Rows from block 9, named by matrix and row number. Each number is 128 + 24 x the weight over its row's rms, rounded and kept within 0 to 255. All counts start at 0. Numbers have three digits each. After the name is the row's rms in percent of the matrix's.
# conv: 3x3 conv (model.blocks.9.conv.weight, 256x128x3x3), inputs 22-32, a 3x3 kernel for each
conv.106 102:182150154109152152120124109144131111128112130119112138141126134085165136160096142133099131129117129142136106126167146107100084106123143169153150108148085110075079154156137145152103150151109154116140107113125149140145157138093141116141122116118128130118107118141157118156081134089126137140147112118
conv.107 093:120104109141079080103155126173140133111133138125149105110115120129065125143173131172128093119143090136131156089146104101131129111145110070095143120108151116114171096101155112111072125118167156166138124132116128153135128073105091089090114117119136106135144091163128130142168129080113119100093113115
conv.108 104:136129132148127127104117111123127144145141165126114128106148121120136136140100135106073078154137093169112055106120135148115072141138099109126148098105131168121126114149107146138109144171135175088135160097113119134115166127121172142112120135124119174155123143123127143143134152116091151176120149157
conv.109 101:145150115149107153136143140135081128127136150107121105183081107084108112111152137142158120091117097109121154129116158133134137146157095099120122107129150134135113152120095092078109093124122222096122149105164145120176129135122138196144170168128119100145135156158134128171145130133147142112122086132
conv.110 092:127127183128088152146131142105142091103153157109145103118149129135114128134096138115151115112132168110133144137189182153101142112153149138180102101162130151102165129096099158135122167103117100139132137099096159126139120147101106139143141146146119141155119132148139114118116150139158098147158171081
conv.111 096:095130151116137166139117181154129149128109099165137136102140128132128155152131119156140129136146123161123155176123081099142097110207154166130099123104131113146152137171162182135094136130117071120117105107127113150154174131123132121096133098138182126134162164140170169136136114129126153121145117115
conv.112 098:178134134145095169148112097135150181111151167131138065129143138098152120157162126153137131098144119156125114157126119121133115120122138143117126141152160110171075149120148174144166123138102106117173082083188142117124151093146128130169103152128115148139127155141140081111153075117155125092116136128
conv.113 097:112109143113126155137182149200171104102159116158146071139155114106167169092141139107132112142132114089105093100173143122158154086134162109131100107150128092157129128103133139181151145064158106162136128147106125130133093148177145167145138125119106137120120163099095145107150104117077125148130150122
conv.114 097:111118110108129106111113146126119138123129116155124148177112118153143135131124156184162152143118136147144116087100122099126149128125141131139090130151129153115123152120126118064132137139161102099118172139103098158098152105110084120180108126131094147104093112173073148133149119146117134101149174143
conv.115 095:111127090119135138119109141128150124153115155095133141069135147079148126106123144121106127099113146147122131122116118160070121111106101086108114149109117116112137127119132122123123100090164140140092132151135135072133148101091111145089133098095099143145094169097153126141146121133137119084097093133
conv.116 106:126166143130157190097100129086153140101140126108121129107086152161095124113135094143174124110127131109075130151110114115109125123103171150136154130123115141099149151134117140143105119102127113130098106109112140124141164124106100152128108128140152121117191187106093157167121109165145092113125130135
conv.117 092:127125072111135125116138095147160128111130114135106126132143117166128144160094128137136149182141124159095125104118090133089110117116152161135105158130129097147125133167118116097137072140120163105154141116105111133157123123110133124105075132124104097112111148163145104083114095135129124159118131166
conv.118 102:110130167104108140158184109126077123143116139074123119184107121120090155139155161116136189152115151131134105145102147095142078136170125123170137116098137131136121149149111158151117099128107132176093134128151160075158132135118130122161154108123157107138119155132121163141138093118123131137149136089
conv.119 102:169118140060159118174144135169140110149148102141113153123120138131152120118147140119116114160163168080160100157133090177096079110148154093123159123122123106074108137131136101124085150143136085130135093120123125126165126101135124120106147133149136130139130137085157154161098094091139119137105125130
conv.120 095:122128120122148130127113113115095144102171138165105130100150177157173173095150119092096132092095124122084138081116157127132118155130159095115102134136143112116121089136101132125117133135148118114120139089104202164139165126136114149111112116101111143118137151141136158154136106154111113128139138110
conv.121 098:108102127116123124144131126090115084138125106126138134119059097171133119110128132143133142161140123175141169156134143108100159116131149154109126103105133130152142089109077141136154145104166140138139135138165096148124166165136125110103103164154105154148112126114096109139136122136128144124137105126
conv.122 101:101095170110146109135118108122158125108125130134093120099166149150149160138150132113169126156151085130138102124114129138108106144117136149131121108136166087110146113137172101132108115106173136097178132168123139114152109087144131146133166146083131137135124140112167166154078106140119129149082110134
conv.123 109:129098116132132134126104119119084150128108133087123093119165140135164134108105150130103082141086087133076122129128087183164147122176116115094156108090133110096107117133112105123102160137122087159146107132126120110136155121123140161124154133151157168110140169161106140116107135106113142110093140109
conv.124 110:147096120129098080141134166143110156113142172161173106138168145130170146125135154126184104148121147098136113087167163095156153121106149119129087127129152160169107103127093092163134110195133131121170146142100134091146178124133098111148075094132143161113129111094116156155187139099127085105112164075
conv.125 100:144099132147124104127147137141097074112086106111127067148127102093136126138162133138088090121117141144108123144159094127174151161145111120125113115114142105123111189133134137096134129142151132148139180154125182146039092128128102141150187173136138154152137103165116168083135170159200157089174090100
conv.126 101:110121142108143123149124136133053153140173160100171102154127127175133172158105105145113086129124130140124118087121123129134118132143089172128088160179117124121100121198115125139154150140118141108133099089183129101109104109163069135141129128148141144108122109134119078143112138111118123119138112154
conv.127 094:075152124086104134126135121114142157109109104089118152125145173160159123160118098089157106118124166124123116132130132136164118136085117138150105146116090146121115113141146141143154109137103089138117138128131133131131127080100137106122169151171129131116146097138152125140104134137070123138155152109
conv.128 094:117092124154140143149108151146132100110113150090148132190193107130137079096087121105116157104136143157136103107150103167093110100060123153163152147165164083150183135127150125122140139132104119143126149126160135151155119091124087102143127104128107083114115119121147160105120121120086093113156108151
conv.129 096:132117113135095125083115097091147141125153108104120125170139132158150120100154109087133146126122128110099078120120109132139131121143179124108115154116125134131153158155091121128094120097130109111113127150127110171109119144094090063142144185149111096122137101166076114099126140098135141106096120077
conv.130 103:127159140123128126076135152110140171129135135157155073143125141162169127100130120150108159157121119148122122101115182104072103131115144173166132145164124167138116115146131101139124186140126177122130107107147116101144144094129169124183126100138106103096149138144112130137118149096187153117091109116
conv.131 097:097173106128177163141145161101119152117103140134089129145165098078173149123113165137116175069108116117115151078123143135117136133090142100146154091122133168122139137153099088115112153109120130148120152142138135120123148113102157140168104119173162105131134085090123120145094086129122125135146110162
conv.132 099:139112092129130127100147117120190148131144124135127128110106114073132131130157128133109133137143171150148147143150140139117110096160119101132122152163170155129125105093113095129142158156094125133115153135127120082122214150129163121168125139121147153140117150103136165092117104163156122119095169081
conv.133 094:124123158164160115154174139142133127161126116123127131101086097173165139147122091127133089107164081133145156126147106162104113125154123118129103161098145151157142096101143114114101124130089097114121129093120085122129125149164159164122160084131108141119126166157104135140104150122141108135160139125
conv.134 098:091084142127119057153129132129118161101130127111138157137118150124130104121110142154140150056118127116157118141087129135120095110132178133131147137111100093100158140107151125122131144135160132142095146121111107131106176120125144115102129135156096126148118109133142123123129171165160121152104122150
conv.135 099:115165122122138130081118097127133154098121149119103131156126129139123153129131139170134166134120132129125158151098140144102126143170114118198110119147124118120126146124119102095148102088169132121141135151153160156131111075169068102142110105119130081132127116152149153139109094156153127109156107117
conv.136 101:142123131129116112135113095167133114129082123111103137149083122151171146145102101148153114108119127103138120102079146082100140172130058158168115067131160142151140157142130120138133169146117126108181151123127124164110148100153111135126129129082158158155110126141107144149102144137079108115134162128
conv.137 102:113170127131129129157102106136088167113153119108131162118051084120119118141131120148117114144143117117138158124193129138160108100127147130129130046134129113172099102104148139121127084118110136167116148125128160158122103114129115123115123150117055113181125099103159139132078132139149113139091098099
conv.138 097:096128177139163116117115143095118123125092123118109093104129137138127137120130131137127202125132129160104113140126134127168115147077176097139053127120084122166104121113108121105122148112117170129096134174153129130119182146160125127116147140095137110155107122142114131151179131124115128110145105143
conv.139 086:087148107149103122133107139092139143114114098148103134124145119118120113143121144109110144143104100172121085139115109150148110132111101147150128143094136096093153137155128142148157141144129152146167125143134122174120124090101145151104120146114140089115128120143124123137127133092091148154098137196
conv.140 096:089128162122128153143139149143159161102136088145145133146137134113123107110194140144089134157116124100132167158130106145129160073122143123167109106108162128172106133128146118148129102149144119137138182137129103110125131116152135112120105110138155118138196149123109100163107150149140137112131137112
conv.141 100:142119170139108111111107120157121118162142115126095138137122129099133146181174116138114137119161146125115115108138122085128123084111112162146123113163118109143101115106090144156120139156123148119145097164134182105140061082130130150102154150148140093128142155141139151146107152146139116142145110124
conv.142 106:112104131137152122165143118150108119095150136116106081107155139129179102098126122093134111088097107127088169147088127141155140106101099086103080122127156155061147132164166094087133091120102103135119120154091145129130104130114115153143162154178111151140139162111125135088130104109115120128066155101
conv.143 104:089127102133136119119150141135131125131108118121095075124147159146144109123114133133129115143141131113130116131141128088163138134165118148125143106148099151130108123142141130114121116142166139142128117148126128143134115111114100157152140093105111079137121173149133155150124118147141130129092132118
conv.144 100:126187137101114111142132164142124155131173121120127144109128104117119118132125128089143120155122129124164135130126104140105132137148157183130178128137118114140140129123120104138136093122145103150127108135123144144147105118112124120127096168141147129151177165163151177185112144132158161116120155116
conv.145 106:160127109127139142150104149136167102153142159111150176141097152139114173124170131120132106128103103162095130083147108166157099122117144133096123139175141146093129095126151105122130141100157118112115139137121081119101112152148113094144116128147136158145098138141135118172101132098131102149105092168
conv.146 100:133119170135135103122139121111140098118120158102120189104102128099110121166141146100133118146102154198123122094135163086094077133147092125132140105112139135128091117133126167128157138155108099089093143083125101134131140135188112115134150112107139113110170152127166117129140121146105128120127133114
conv.147 090:140122130113111124124128142135103103123138140086107136119139124138133165101113173108160131112107130128134137127166134102102163074141185136143117134115112116138196138141091101131114088140193137127141133142192140146123138150112153119132113073105123138140163157126136102147122133111141129094101138154
conv.148 102:128086088148118132158133128117128125105121146145159154111104157144110108128144110140143129148153123128181119096143138134165163127150129154107114121147158141129109120090119175121108136165138160112149148160126135118118117123137180160129098136106094108133122118136144119145148104114155081113099082147
conv.149 099:123072160145094111096149112126177123162128087114107102136155099110162094142138136159100157144104106128092119065116166151160138098162170151125111151136138156098117122116096106134137130106166136126119099148100154136106125127134127119131103126118058081137146130124138137104110112123118100121155097101
conv.150 106:132157117142101095138138115163107134127157078110118120102062129126121143132177146131083139098139149129123130136145141092118130184159103119159147165149131134141145138132139070108146133116140134165177148100115122088103130148136112098107117154130116154131153092114109134135094120130111121115121142126
conv.151 099:142126182125075123100099133101167133151092144136138120112093132105156063144155110123095141108105112112122135162149136115150111150136111113140153121143125129109105113138150114141100135132159126156157129144125112143118181129175164145152147122088115151092156138116123133152093110124120101150148115111
conv.152 100:119135123111155130155120124147136096154137107151118146096113134064097105149129147130129144131125135148130133163101137142144164096126122097127148164158135113141124102113118129104192127120223116102133115172170163140119113123158122153133106118146173122124142146160135125110128133123127103112136115121
conv.153 097:140107110127182139136095141114095131148097106140122120118122215099122093119153121104128110134120115139145186125124157176133070134151158111131150104142166146097090108124127115079154115109091089140138124182116138120145156117102077107100143118097141169129140137162155129172118138141120139124143141128
conv.154 092:141152134120121140112146170148104142141140126141117153138139149134149143151145117157112136150141134131071110136130117139112126118104097106081135118126121114119143115082146078107171097142147072147117134137086153133126119111139138141126102188168125121143102161114123111107144167105079118155085129177
conv.155 106:105150180138096065098127161102114120142138140121123124149107098129076113087178152103146092125132134148148109129127167110145116110147120124151151122159136115133105138119160102109154120195110127133119132097137127123154174095117115122128135133109163123135100106138153143142133128123133117105148148160
conv.156 103:104136146147105117103098130170119117145130112156156133109133146140127094156132126114117123143135106126124129093169133135149173107123138111116138133122110146150128148083114106150134117174131122117139116137134146127127137148136091115119087106183148126130118162130143099133130122141155143127114089121
conv.157 084:131117137148143123154177098121133118161154153115112121144140159155181145136156137159172126098119074111149128168086092161088111121118129126135124130143157098147160113151102165137121113135103125135088145111143121130166109116130096144179137140134116155111141131121112152149125107103117139124144146097
conv.158 094:152142128097161110127146099065122125091153105139153131142141104117117147120106128117194149156145122144153072093103139089145118118170103151125156132108067174119129127130133137112128152112126163098134121119156142127141143122116132143139123125108139096134131108125137118133153147120165171146073153142
conv.159 093:157162121153196139131142157098124077092129112130097118125130087128112147121108091174115164110148148142134106111174136118120072111105124112104120132111119128128084183158103153161159130121172198093167129105103123145136155116140133130149153109119081108121132132126128175132096137105110126143115126125
conv.160 095:119143109122176123094115124166153125134114115103118120136130144111120121143160156114105153127145133109131117155150133178171129118111114089142171167123137141136107108111134133143156146177129115183079127197107158109099110150109142108142147134118116092105103145116167124136140147132137127077124122130
conv.161 095:115131176139089122156115132124148146131147125105147154144154088156114127135117117121116124198074070127137136103126117134094138111108114133071141121110122112077149089154128135136115128109080149119131130151108124159116113133151113144118126144139148181080134143117123124111135107090112132086119147050
conv.162 091:110133137156132120149166108094140122126096080150170111140135139106104175140145124126132138102109088105155132129076106132125111152134121100168105113142132129172102165111127133131100120110098091124140101103127137139153096130134113117154133126140132162108136133117130131165145127123115095089077099121
conv.163 094:096140125123147114105137133118124128121159185129160106112148111135112100140138144130122159119119138134151108079128153156150167100131145092149053137121136128120148152139100156138129179116139117104176113178131153105117105146148139134086073119132111152146158108133104106132109118109132131135111106116
conv.164 101:138156119109125136124181127132143141132083136149124109134142165149143151112094083128115124096151111132117090163132124171135116135174134123066133129084084140142091151123113132166154171105120153146162127076103127095149182110132103159127104142129101126090128064157137169157110165096140117100117110080
conv.165 103:115127153075100108163130152169148158130128125160094142154137158187138092105144130146108151139140151119114097129165117102123091122139140200126144126130126122122121089144121137137144114073125129168143126116145105111152104154156138150156138135111114096169147150134130116112136100125127112174112143097
conv.166 088:131109105126158111103133142100141090115135122139167130160135133149131080142125131122166137151150115160173171071099056116123083152146125148112107119100090152117153122112137120132121106126125106100122144104138096156137115113120101119074139151119128103105138172107184168145104136128151128169140181162
conv.167 101:144104158145110091143155142150092144101173097150129132160117116169114070093101115145144148117094136126070110099118114119129128152139143126169141121133120105096121144146125105125118100129097152112105133122133135145136130110132117075145177127098118160119162111103140109113134102135132132129100165144
conv.168 097:154124129149121158107112069171131127147129096152100170140172150120129135138112152137164126131113134108102132108159120128150128086126176156137092132090134079148146138143111108127112100100159108145095140113118132136116136158142162136082099130127113135127145103128122148119135134112139119126104135152
conv.169 105:133129112115114107134161120170142123168130076177110131145156142140117115101112115143142115115123140095119115152144115142147103145183109136131156127124158134171114184103138168087132151110103164157138093132102130108133077079144113111131164136140116078143137135151129095125145078132098105120134122129
conv.170 095:126139102101141138127139114124159156146150120133170095106136175127111136143164157114114185094135087111078149121105137131071142144168138133114125126131137112126144160159134170093151161105127099133127129117135134115126141194133136104124134089097129131110121137098134172123161124114124121191133154144
conv.171 102:106141117133141118086167097152145132134119119138122086150151142142119098109120118134136125109141133118146162162135158100151135106157121115070138156122112110150100138160113101125108160114147133163134118146104141176115113150105120080128161155150143087100118103105133119176110105143092139125127133137
conv.172 092:128149094165123084135110142146103127113104125125100123113110128130124125135133126203153139095167183113138118129113176114143138105161151150115155133130094122127078102117075152160152111146135092155118156156144124152158145131139203127079114125132140122116101107118168094117102117114108121133124125134
conv.173 093:152142124102128102120145135107195112119135146097133143131122143098137136108116139115108137118115136151137123117118159131099144129110183135091154160115103138123102139121106152141095149144098091107136161109120119140110117109187123158146106138150175134110140150127138114128091147084118117094115106144
conv.174 102:106125117092126130136172139137130106110199139175178134123110109102131107091089116113136142108111107110107130095130195104122186097074211104128108139154154157149132133207116147144111152107122094140149148095125092106154112124104144140131144088123116161122135135112139145131136160110120117129157147113
conv.175 097:122133130131172079134136143108152125116121080163131088127084104100167090186122063111116118110172111123127144111129148141167099103141106150121077152133108175182159121144157080124140123141088176135140122106111111129134127124114194188146119155088093127130132161117108122146121146162122134101139133140
conv.176 117:110086148127135113160129132134120135152125121115150133116138112084170132158132102142136140131164062130109117134157134102105172066103073085165143107082107132133114087090126164067123107144112104099168180116069125126158156142163082150129143113132087143119124162089122114159130159119106137141108098118
conv.177 101:107158143136137091131147141117097122158115146127116121127097141137118130194101151128133151168165139153122142130133089140161094102137126124150127166160138124111143127130090125153110142140134118135113129119140117125146135153148147122135120124151157139101127146152091126087132074111115109127122095109
conv.178 110:135130109115163162091150128131124138094142134114106129104143106102124117121157145127156126131167131133099175138137104106087114100098092131136079144123143149190139119111108093153126105103118151164095149112162095121162115110167088130102160091119132110113145151107105150136125076128124154118117130082
conv.179 096:119126146117106127136134115156071076132131130169136119168111103126137131125169150139168141103133106167138162142164152123139103082142122134109142129145129156122148161126112092133151141097133106084146137169159111133155103106117135175139116161179148135103113116117130100136116117114141112166108126138
conv.180 107:168160118149115129154137137143115156103107174122140118142152140173120144164134113163154153104137124160170144177163151142125108189118108140123110143189136129148114105162112094127144125159136096099119133146179123118122122135117120161132103123156122180131112080111112148125119144132109115112106131147
conv.181 096:111080088127154144130170154132101132103134143109129174146122121146118103085142131139158174121112149176140128120133141164149153129123112133117130143141159097100133103083091123082095117105110126163142099155146136140155118100145125116125123083180180168149117093129108109154129121112106099152097115137
conv.182 115:102081150138119131109128092138126117122135131123155129112125120115152105130129106099103108166155171119108142109158094107147111118156137176128131116154095112149099123134152111132145130127149147116122139146114110128115138127144109123161109122104123121139141107150150121154114095122115114150146155101
conv.183 109:138098119158148097154107155121145107116132141069131186152123139164094130112130137126188128143133139123104131126155159113130119153093153137113139139138127136110140067131111134132107161126121136120093120154090119088101111160056135103158168111130127152126109153119104121090097111103162147092185136140
conv.184 097:113088083107184122136123137115118117158128119107147149132135127145116101094169128085129113072124132088132121127143121135138148134113171098131111094163134113131087162162082118156139163159133145113108128119126155067144074166091093123135120131149178166128174172128117154150111140137121140108121146132
conv.185 098:142144139118105106162115158131118117117128122142115128140107088139126159165137128119127100125127107169123124110127142148105133159119124129156138120111195114147125142133109114076159130129110110138113134049148102137098107104149154155139125141164144102084147067136112108113134083094109051106128134143
conv.186 102:099147107136165155149150093134154134095147084110123119081100161113173134130119113154101133097113116119139134111142125165148164104135104145142148100078115177122086127095112133100084135095162142145137119140118165116103146154143125160119099104123098103137143139121104131147090098155105117121082160144
conv.187 115:102173129139112113113125146173158122096138133110149071078127123131122140154109146137118159085098136163116109136109209136128147128105165092098122109156135137124127125129105103133172104095162161121162125155131128096115112117110083146111099115142119126124110158127132123174126107123110119129123170127
conv.188 116:098150132152122161144112113134126096094099147116114118156058104096115147135169106129125156131121148136094116124159125129158073105117113111141142137158061119115146129141110146118104146078140155089111083090151120140154136120138129080149140135145143137109125137125216127085133117090113099161133101104
conv.189 104:121163116152098135146098113129106161132132178126133185110114132123127112103129097147147149138147121132155125117095136154110128103130168082132147144096129102118135121088117126115110125144126177128109157082116119143128121117112201114154114131133106117150123140141167163118121116152097131114108122057
conv.190 094:112151128083133152168164113137124136133115173099150122114158131114127139126146157077089145138124147113120120133119096124093107159138150090111125138101151108144148122143174136143125104141123135142137120116137115138163099159141103121129175151114114145138129133133144120141147147127104107115121155165
conv.191 092:165132087142155100107137141136159173170096134140136104151167123125132167104124149118165119140113134145120079082097108130126123128156146164121152096108138091085113109138145118099098125121085136155177049123142133194115134103143128129139099182145075138155085126149099152172133080122086113137170105101
conv.192 094:128124108109154127103120139109128093138132101182168091101118119110104087120129084129112127140109105066133127095097161175148127114205166142114137118132137156134145121110152138152111129097120091116159149152100114148141130116159125133112090162114123087128119095119099130115151136115119121133110145116
conv.193 097:074119080091135090119152111161124146130117103157132155053129118133165128150126101123152149160138124114115152130104162106117114103127161158123124123153098143088128144127123124130100127139099104073169084130113151098136105145132123108141129111181155163108113140147168068118119136111129100125116094096
conv.194 093:146111136105150104130095136167103123152138171099146158140128172160084127132127133143182164140119113174153134173115092123149079128098096087103130148092132112169093129107110143128114102126126120143099108135070110099159097153147119073096125111118106092108127107127143141157104124126118149158125158169
conv.195 116:078154120121127141140129130158104137110158138127128148175163152121113136111141107103140107117155079121108100098103120108139162131114133148150112113129144115146064108130159127151132093164137101128110127126124116118109130113124146131131125170131143126134143155138119090092157104113136099135116109134
conv.196 109:125121141103109143133157135151166096143177138107134158156144130155158161166109135104165104117127131113119112118122130111101171138125089123156117143154186100126126157119100147147142108130142089122151132128156162141142146109105091145120124068145125171132102100096135107110123122116113136136129120131
conv.197 098:124164136101137155119146124116120101109146128148094148142149126161124103144139130091133139126164144129142099089152137055143144102139103110176088130124125134131086118118119151101116085156174158134139112113155137124087151132112091128123144162119167120152106188134121130177174131132134142124102126109
conv.198 098:136134085151159158150116096183147182120133110117147130098114103107141122121086108171118130095169126144134103110090138134107122150161138136108145168140126132140140108124173078110140098133104165142120140156107090107156186164099112137096131108102071163114163142148135126176119105147139161105099106154
conv.199 099:149145174115134127099156119088120092132147133124124116116081108110121111129113111140140124136187145138116120143144111097166119101145148096128090128114156139118131139103112115112113110119119123107109093153172116085115129130124111148127105110111172117137098140117183090128078120108130105118118155131
conv.200 087:084176165108174096099187167098129135111166138132112108132130126134128156169126103123125184130117114104146177114135137135134124158126152126119098124108123133116122124173127080102108109128108098126119142148131119140164143127103084133095117139117141120062129118119124134086108127088131120093145120135
conv.201 109:098121098115143089106123136159117109127149145139128146120178130135124156112146129124119115180114105113114110137128102155147146124096124108130131110110119101089133129134115114147146143115147167161133115120174101100150123116078152094099110141168109125135103174113165141136112144134123116087121136088
conv.202 108:115111128169102134094136139137123094072148152146144159160107143160152153134114098167127093106159117133134113143141167141090134146155111165109104158104131144140130142111142113094139114072138135125122113122122109117123106119121091116114122139126161143123123157116125093176164089137132125127103170157
conv.203 102:123122156145176127178124138119123144157140144153094124150140162147128121135106073098121149138102118147141107158143080157149207187177125126120142145097103141145118115119124114098121126143152108153123121152119078135132148112134113129153136161134109112128088144133117119079113131146076127119119135145
conv.204 098:152135118139133103146193145155132143120077114142103078127098170140121102127110178113137122161097128115151133188149145136145129117085167117131126180118137097139147141122127174120144108160128086119109114123198151098136125150170155113160122100155114122136121132154088109144100147118098122149104117132
conv.205 103:158117141120118143128113141116156079101126159135123137148117132163120140171125144128122107101110155111155102115178134110090112160117130154161135131191093096110132121115120124153133133172142133116128140143082124091103127135172090147099131105106144130188132123088146155146131140111133125137128124120
conv.206 100:118143119141100116087148148131119086104146133120114137128108139152117133160132124179127142097136122137097128168133159105112137122140107171090121162114143139135080125110127184121104189143167096120094142107118127116116131114131125140160112135130139188189151116160110116147095113118150095138147144154
conv.207 099:142094149122097143120120146163157131131106158128153071111117122152157126097112105112158146111120119143117152149138104111123160129146114115118108122125149173135122161146105131137162135142167113141148123147167180150133109140104109088116132084141101105116152163127119153130175137125116134105159138163
conv.208 091:139110158142124149130115139127097143172107151114087144157118104141115109136097104117152166151162122128117151118157118150111127150116118164121136154150131127149158064116136137109150122071126145166113131124101080119132143109131096102125171138110097086139182105061108119105125077144134128137118139189
conv.209 101:124122116104117118140128167146145182153149105123077103123147143132176188123217133090105164126133125124177142100119120140161168164174151094157132162104149129139097115144143143093115107102107177102105167132183109168153146142141156139130100100149126117138104147126108144133157135125093130149158103147
conv.210 100:082094152118107095158072124150166109133140103130148146128145095124127123102114171150123080142144106152119128144123170112135101133119159108091113138143131089120135141109087158088106117118105150201111096143119121113134122129151138102096161148118144114106137159118142114166139146122095125147102134115
conv.211 095:075097122124135087091112168162086109088153118127116126132144126126145131132146111128137118090117148119128124129142108158155170099181118114144112129158172123139080138134138131123134133125121148149103131139110117137156186113103092128121111116107121125133203152108129131121105102146121139128134146107
conv.212 106:172137114127104128143114170133128089082144114142132128155115117143085160143096147180131087194097146129086141097120147151117130107109125108069137072088109091159120118139106142142122105138148132115118106103149147136150123142136123112108139139156102156139161113118170168153121117115107146110122169147
conv.213 100:104122136130133141114147153123083134107110117106130106126097103101088093116106098140133138113144149164065127169131153143092120164154103086152135099146141149111120109100132124080125105133114211125125152162161142135142122091141145144103185139109164156180170109120099155135147102132091149133143115103
conv.214 094:129137107137115093181137112132131118121098158100141123167146081140146141167132109156142137137139155156126130163129170128120138064123180136148109134127144116114103093085092151096129169111104116168111120126157110145160163146136119137105146153069132130114091126122132144112116144169129129114094104153
conv.215 102:137142114136127126098134128124118157122145134132148184116129118095113125105153169130108129135115101119131149127140102154151168108158129103078125125126116130103152097111127151139171134113153141132148115138174128136139094146131161126153113105104137140163119120120131142107120114146117141106117118096
conv.216 103:078113133128130117120110138125108152130148123129152124115125124150159143150133127142136138116155128145084108120083151107103177179136120121134117147097151096113149162151131134108138126094140133137139130143166178121116113125142106152142161103127127146139127106101099115151110136138192168153091132123
conv.217 114:109100105115141136122115138109126110124149135128150145168141145130092093117102119113126143114122146147142148163100106132132159153115115152143160090101107135141104095123166105092144135116150137085148145112130135128150154145143118150150143135105096134151113143148090080130150125118120100135131156103
conv.218 097:149150121150122159133122140131164126090125163132150111138140119119165083108180121100144154103106110115168134100122147093143104120137095112124154141098123104140153112128159118167140134140114149071106125111132149163153137158138112112131092158132105164163125132129142103100098153110124091118139151135
conv.219 101:122139128115152094121142132134164171109129143144144123122135162104089080171162099123113115104131115162103125121098100130167129113157120131093131113115128138134145193127128168121117120103136136113114158151108113138139097132136143084138163100132126106148136109142145104118122161117109096135212110110
conv.220 093:143177144127124159096146141124138141098126134109107109135151107077155131121112133123145136147126125131075110153143127180128107062146134132129126136122093103103091120145160157168103133101131108127125112132143150111191134137114165156150117128151139136159138126167100119091134135152155151113128153143
conv.221 106:161151127114152090172132118119157116090121132120130138081084146128149145110128137171162126125161164103133164151133124137121145126131168136113129122129162119146088101136087131130106137163151135192132127153144130153125132133135112140136099142124181108120093147134164112135085116140099108151147137070
conv.222 096:172122174139130116126108084107140136140090142117113155124115162132154124110145120120126127139147159135154159081130086118119110158149135093131135134130126116130131138161127142082127108099091146081149103119121169099114123181129127070090111159142119130111178171135081137157114182139106113155116105133
conv.223 097:152136134074111133115092128174131107060099138087094098124154080100132145142150120140127142160110135110118169135099090133086167140162124118111136138091091137064141145150144133093059111112120128137119127117163131142130122093141151126129109133111138152098102116137116129076111094084096155140101131102
conv.224 095:134125123123106131126119126127163102167156134173145115068157137114118109156162105128126126119135136169125111153125131092113127106145186090128156110140095127056142084106136181099107121182110110126113124129157118161131121140158110180124114068147165110139107121141115121166186121103172104115132126113
conv.225 098:127150123111088138103094122122089132141173120136129142138107182124093168173116121124129127142102092073133103140119145122129121122118131124134106145114106134128106120108107089119110128134089135147154139114111124118112111121148135174122125107117112165120151176124147136136128159133090075087117106129
conv.226 102:153110131127118127170096128119120123163159157154172135153068157121185125131119182146121104108128089114104127145094122084145138158104116151107092114114112161117139126171109121134104139134106218081136058125115150107157126131101093114120100071141134070128147131129162132117113145136149160109125114123
conv.227 108:067106135133147130106141118175109104118112111128137168143156138140132134096138115105133123113145131095132149100141156090152136124131170142102114137120139113103176143128162107127122146135157107080126120148185123125132080097119109142147110130145125162138145139165116117114147120074162132121122114103
conv.228 091:136142124132095172114126099119151131140120144137115145145166100133134127119151080153140141132151166140159125154145104109122105139143120177085139140112142125132112105100139116094119106101126096128117135122105106135128145151150131155102087107122124163150124123136139105102094097125158140110105134196
conv.229 103:135141163085118114108126143086104135093146087100096153137116129144162140113095101103113091137126134108144099169115106117122115110135115132112107096128122132115139122133143129106126170149128154131147125131136142138114144120135148097135122150095121115105135118148125206119129122138073152153115088112
conv.230 100:131115170172148118117139132115136119137151113144109163116134094121132156080155113130146126100108124106090133124145127147146147097148124110107093127166110163165178066065103137149166128138137131130117167166155141118136113118145207123132092145177148127194107126125152138106136148133074094149102116158
conv.231 095:134154156123156156136065092165145115133109201113150125143122136121110107126128181090173165109150154138128170147124128088112075130161147143174131177102173144114124126126110140095143127148128114119127110127103101125130138101169168192114114088097122121089136112105144091136103139106105144118130083127
conv.232 101:123078104166112092138143158109146119122084114141123129105151129128100098136150140156134142083140157162135153152147127132111146113132146087121086168100091151136112151180144161193121109167150110100133136127166102132101139130110109097092117121155154148126113101105110163122158154124115133139115146154
conv.233 098:098116164157135096139170153153116116123103149140157130057124135120157154152163125169140135105106151128097110077140142093128163179167153102158137114122098090119133126172116117122199109146155141142091142128117135130096113114115124136141118078102158106108154125090172123151120113120104126148145147125
conv.234 094:101106093102128063083127099123119143134099126113109161142147128097158135139120150146163161117119155151144119163143103109124127119098143112143150131147116111111117105121145128178155105119129096139127127102088141144137145151128121081112105107128100130164101132124151138130160163106139132134117133135
conv.235 110:181092075142144154122120150128148149166140131104152167166144134130143145118138183138122116107120146127112097080109133122112091147105116145142179123136156124122123132106129146126162126075127115139101159124107186118124120139123113116153146143124112140101107111163163111108111079106131121134091123102
conv.236 095:122105101146051129138153166161158169130083092139166129135148156124109131119129132128099164122199170170131138108150100161133142124144135144124133145120136122126126093088145076128106105130125142130161158114119128120138093134130121127132131158114118110089139133144112152152141100146131157169146138146
conv.237 110:129116112155110137137133101167142117130085122119130117110117126203141163132137130134103143113122153136105120124128150135136169168140104097140122131083162120137118096137162133148102161103142121133117161125143126086159139163093147137173177116100152138125174146152176080182088133139148081085119134141
conv.238 098:127121153129093139107154136151093099120136136175086134121098092153106114135164132135168120120116109093119143125126155082147167139108112135145099120129116084100093182155089148164141091141167150129115136171123105115149166124112100088124134120114109118119097101129130095135137092141108127129140106104
conv.239 108:119127129124128182111119134143082140164121101121141141095150141134103125109127149101106100124103107142141097125155144109136116106144114133147109163121134095071127152079145085124134112159129124087107099126146121130175129117155078119100100170107104152117185158157125200131149126151098136119165116100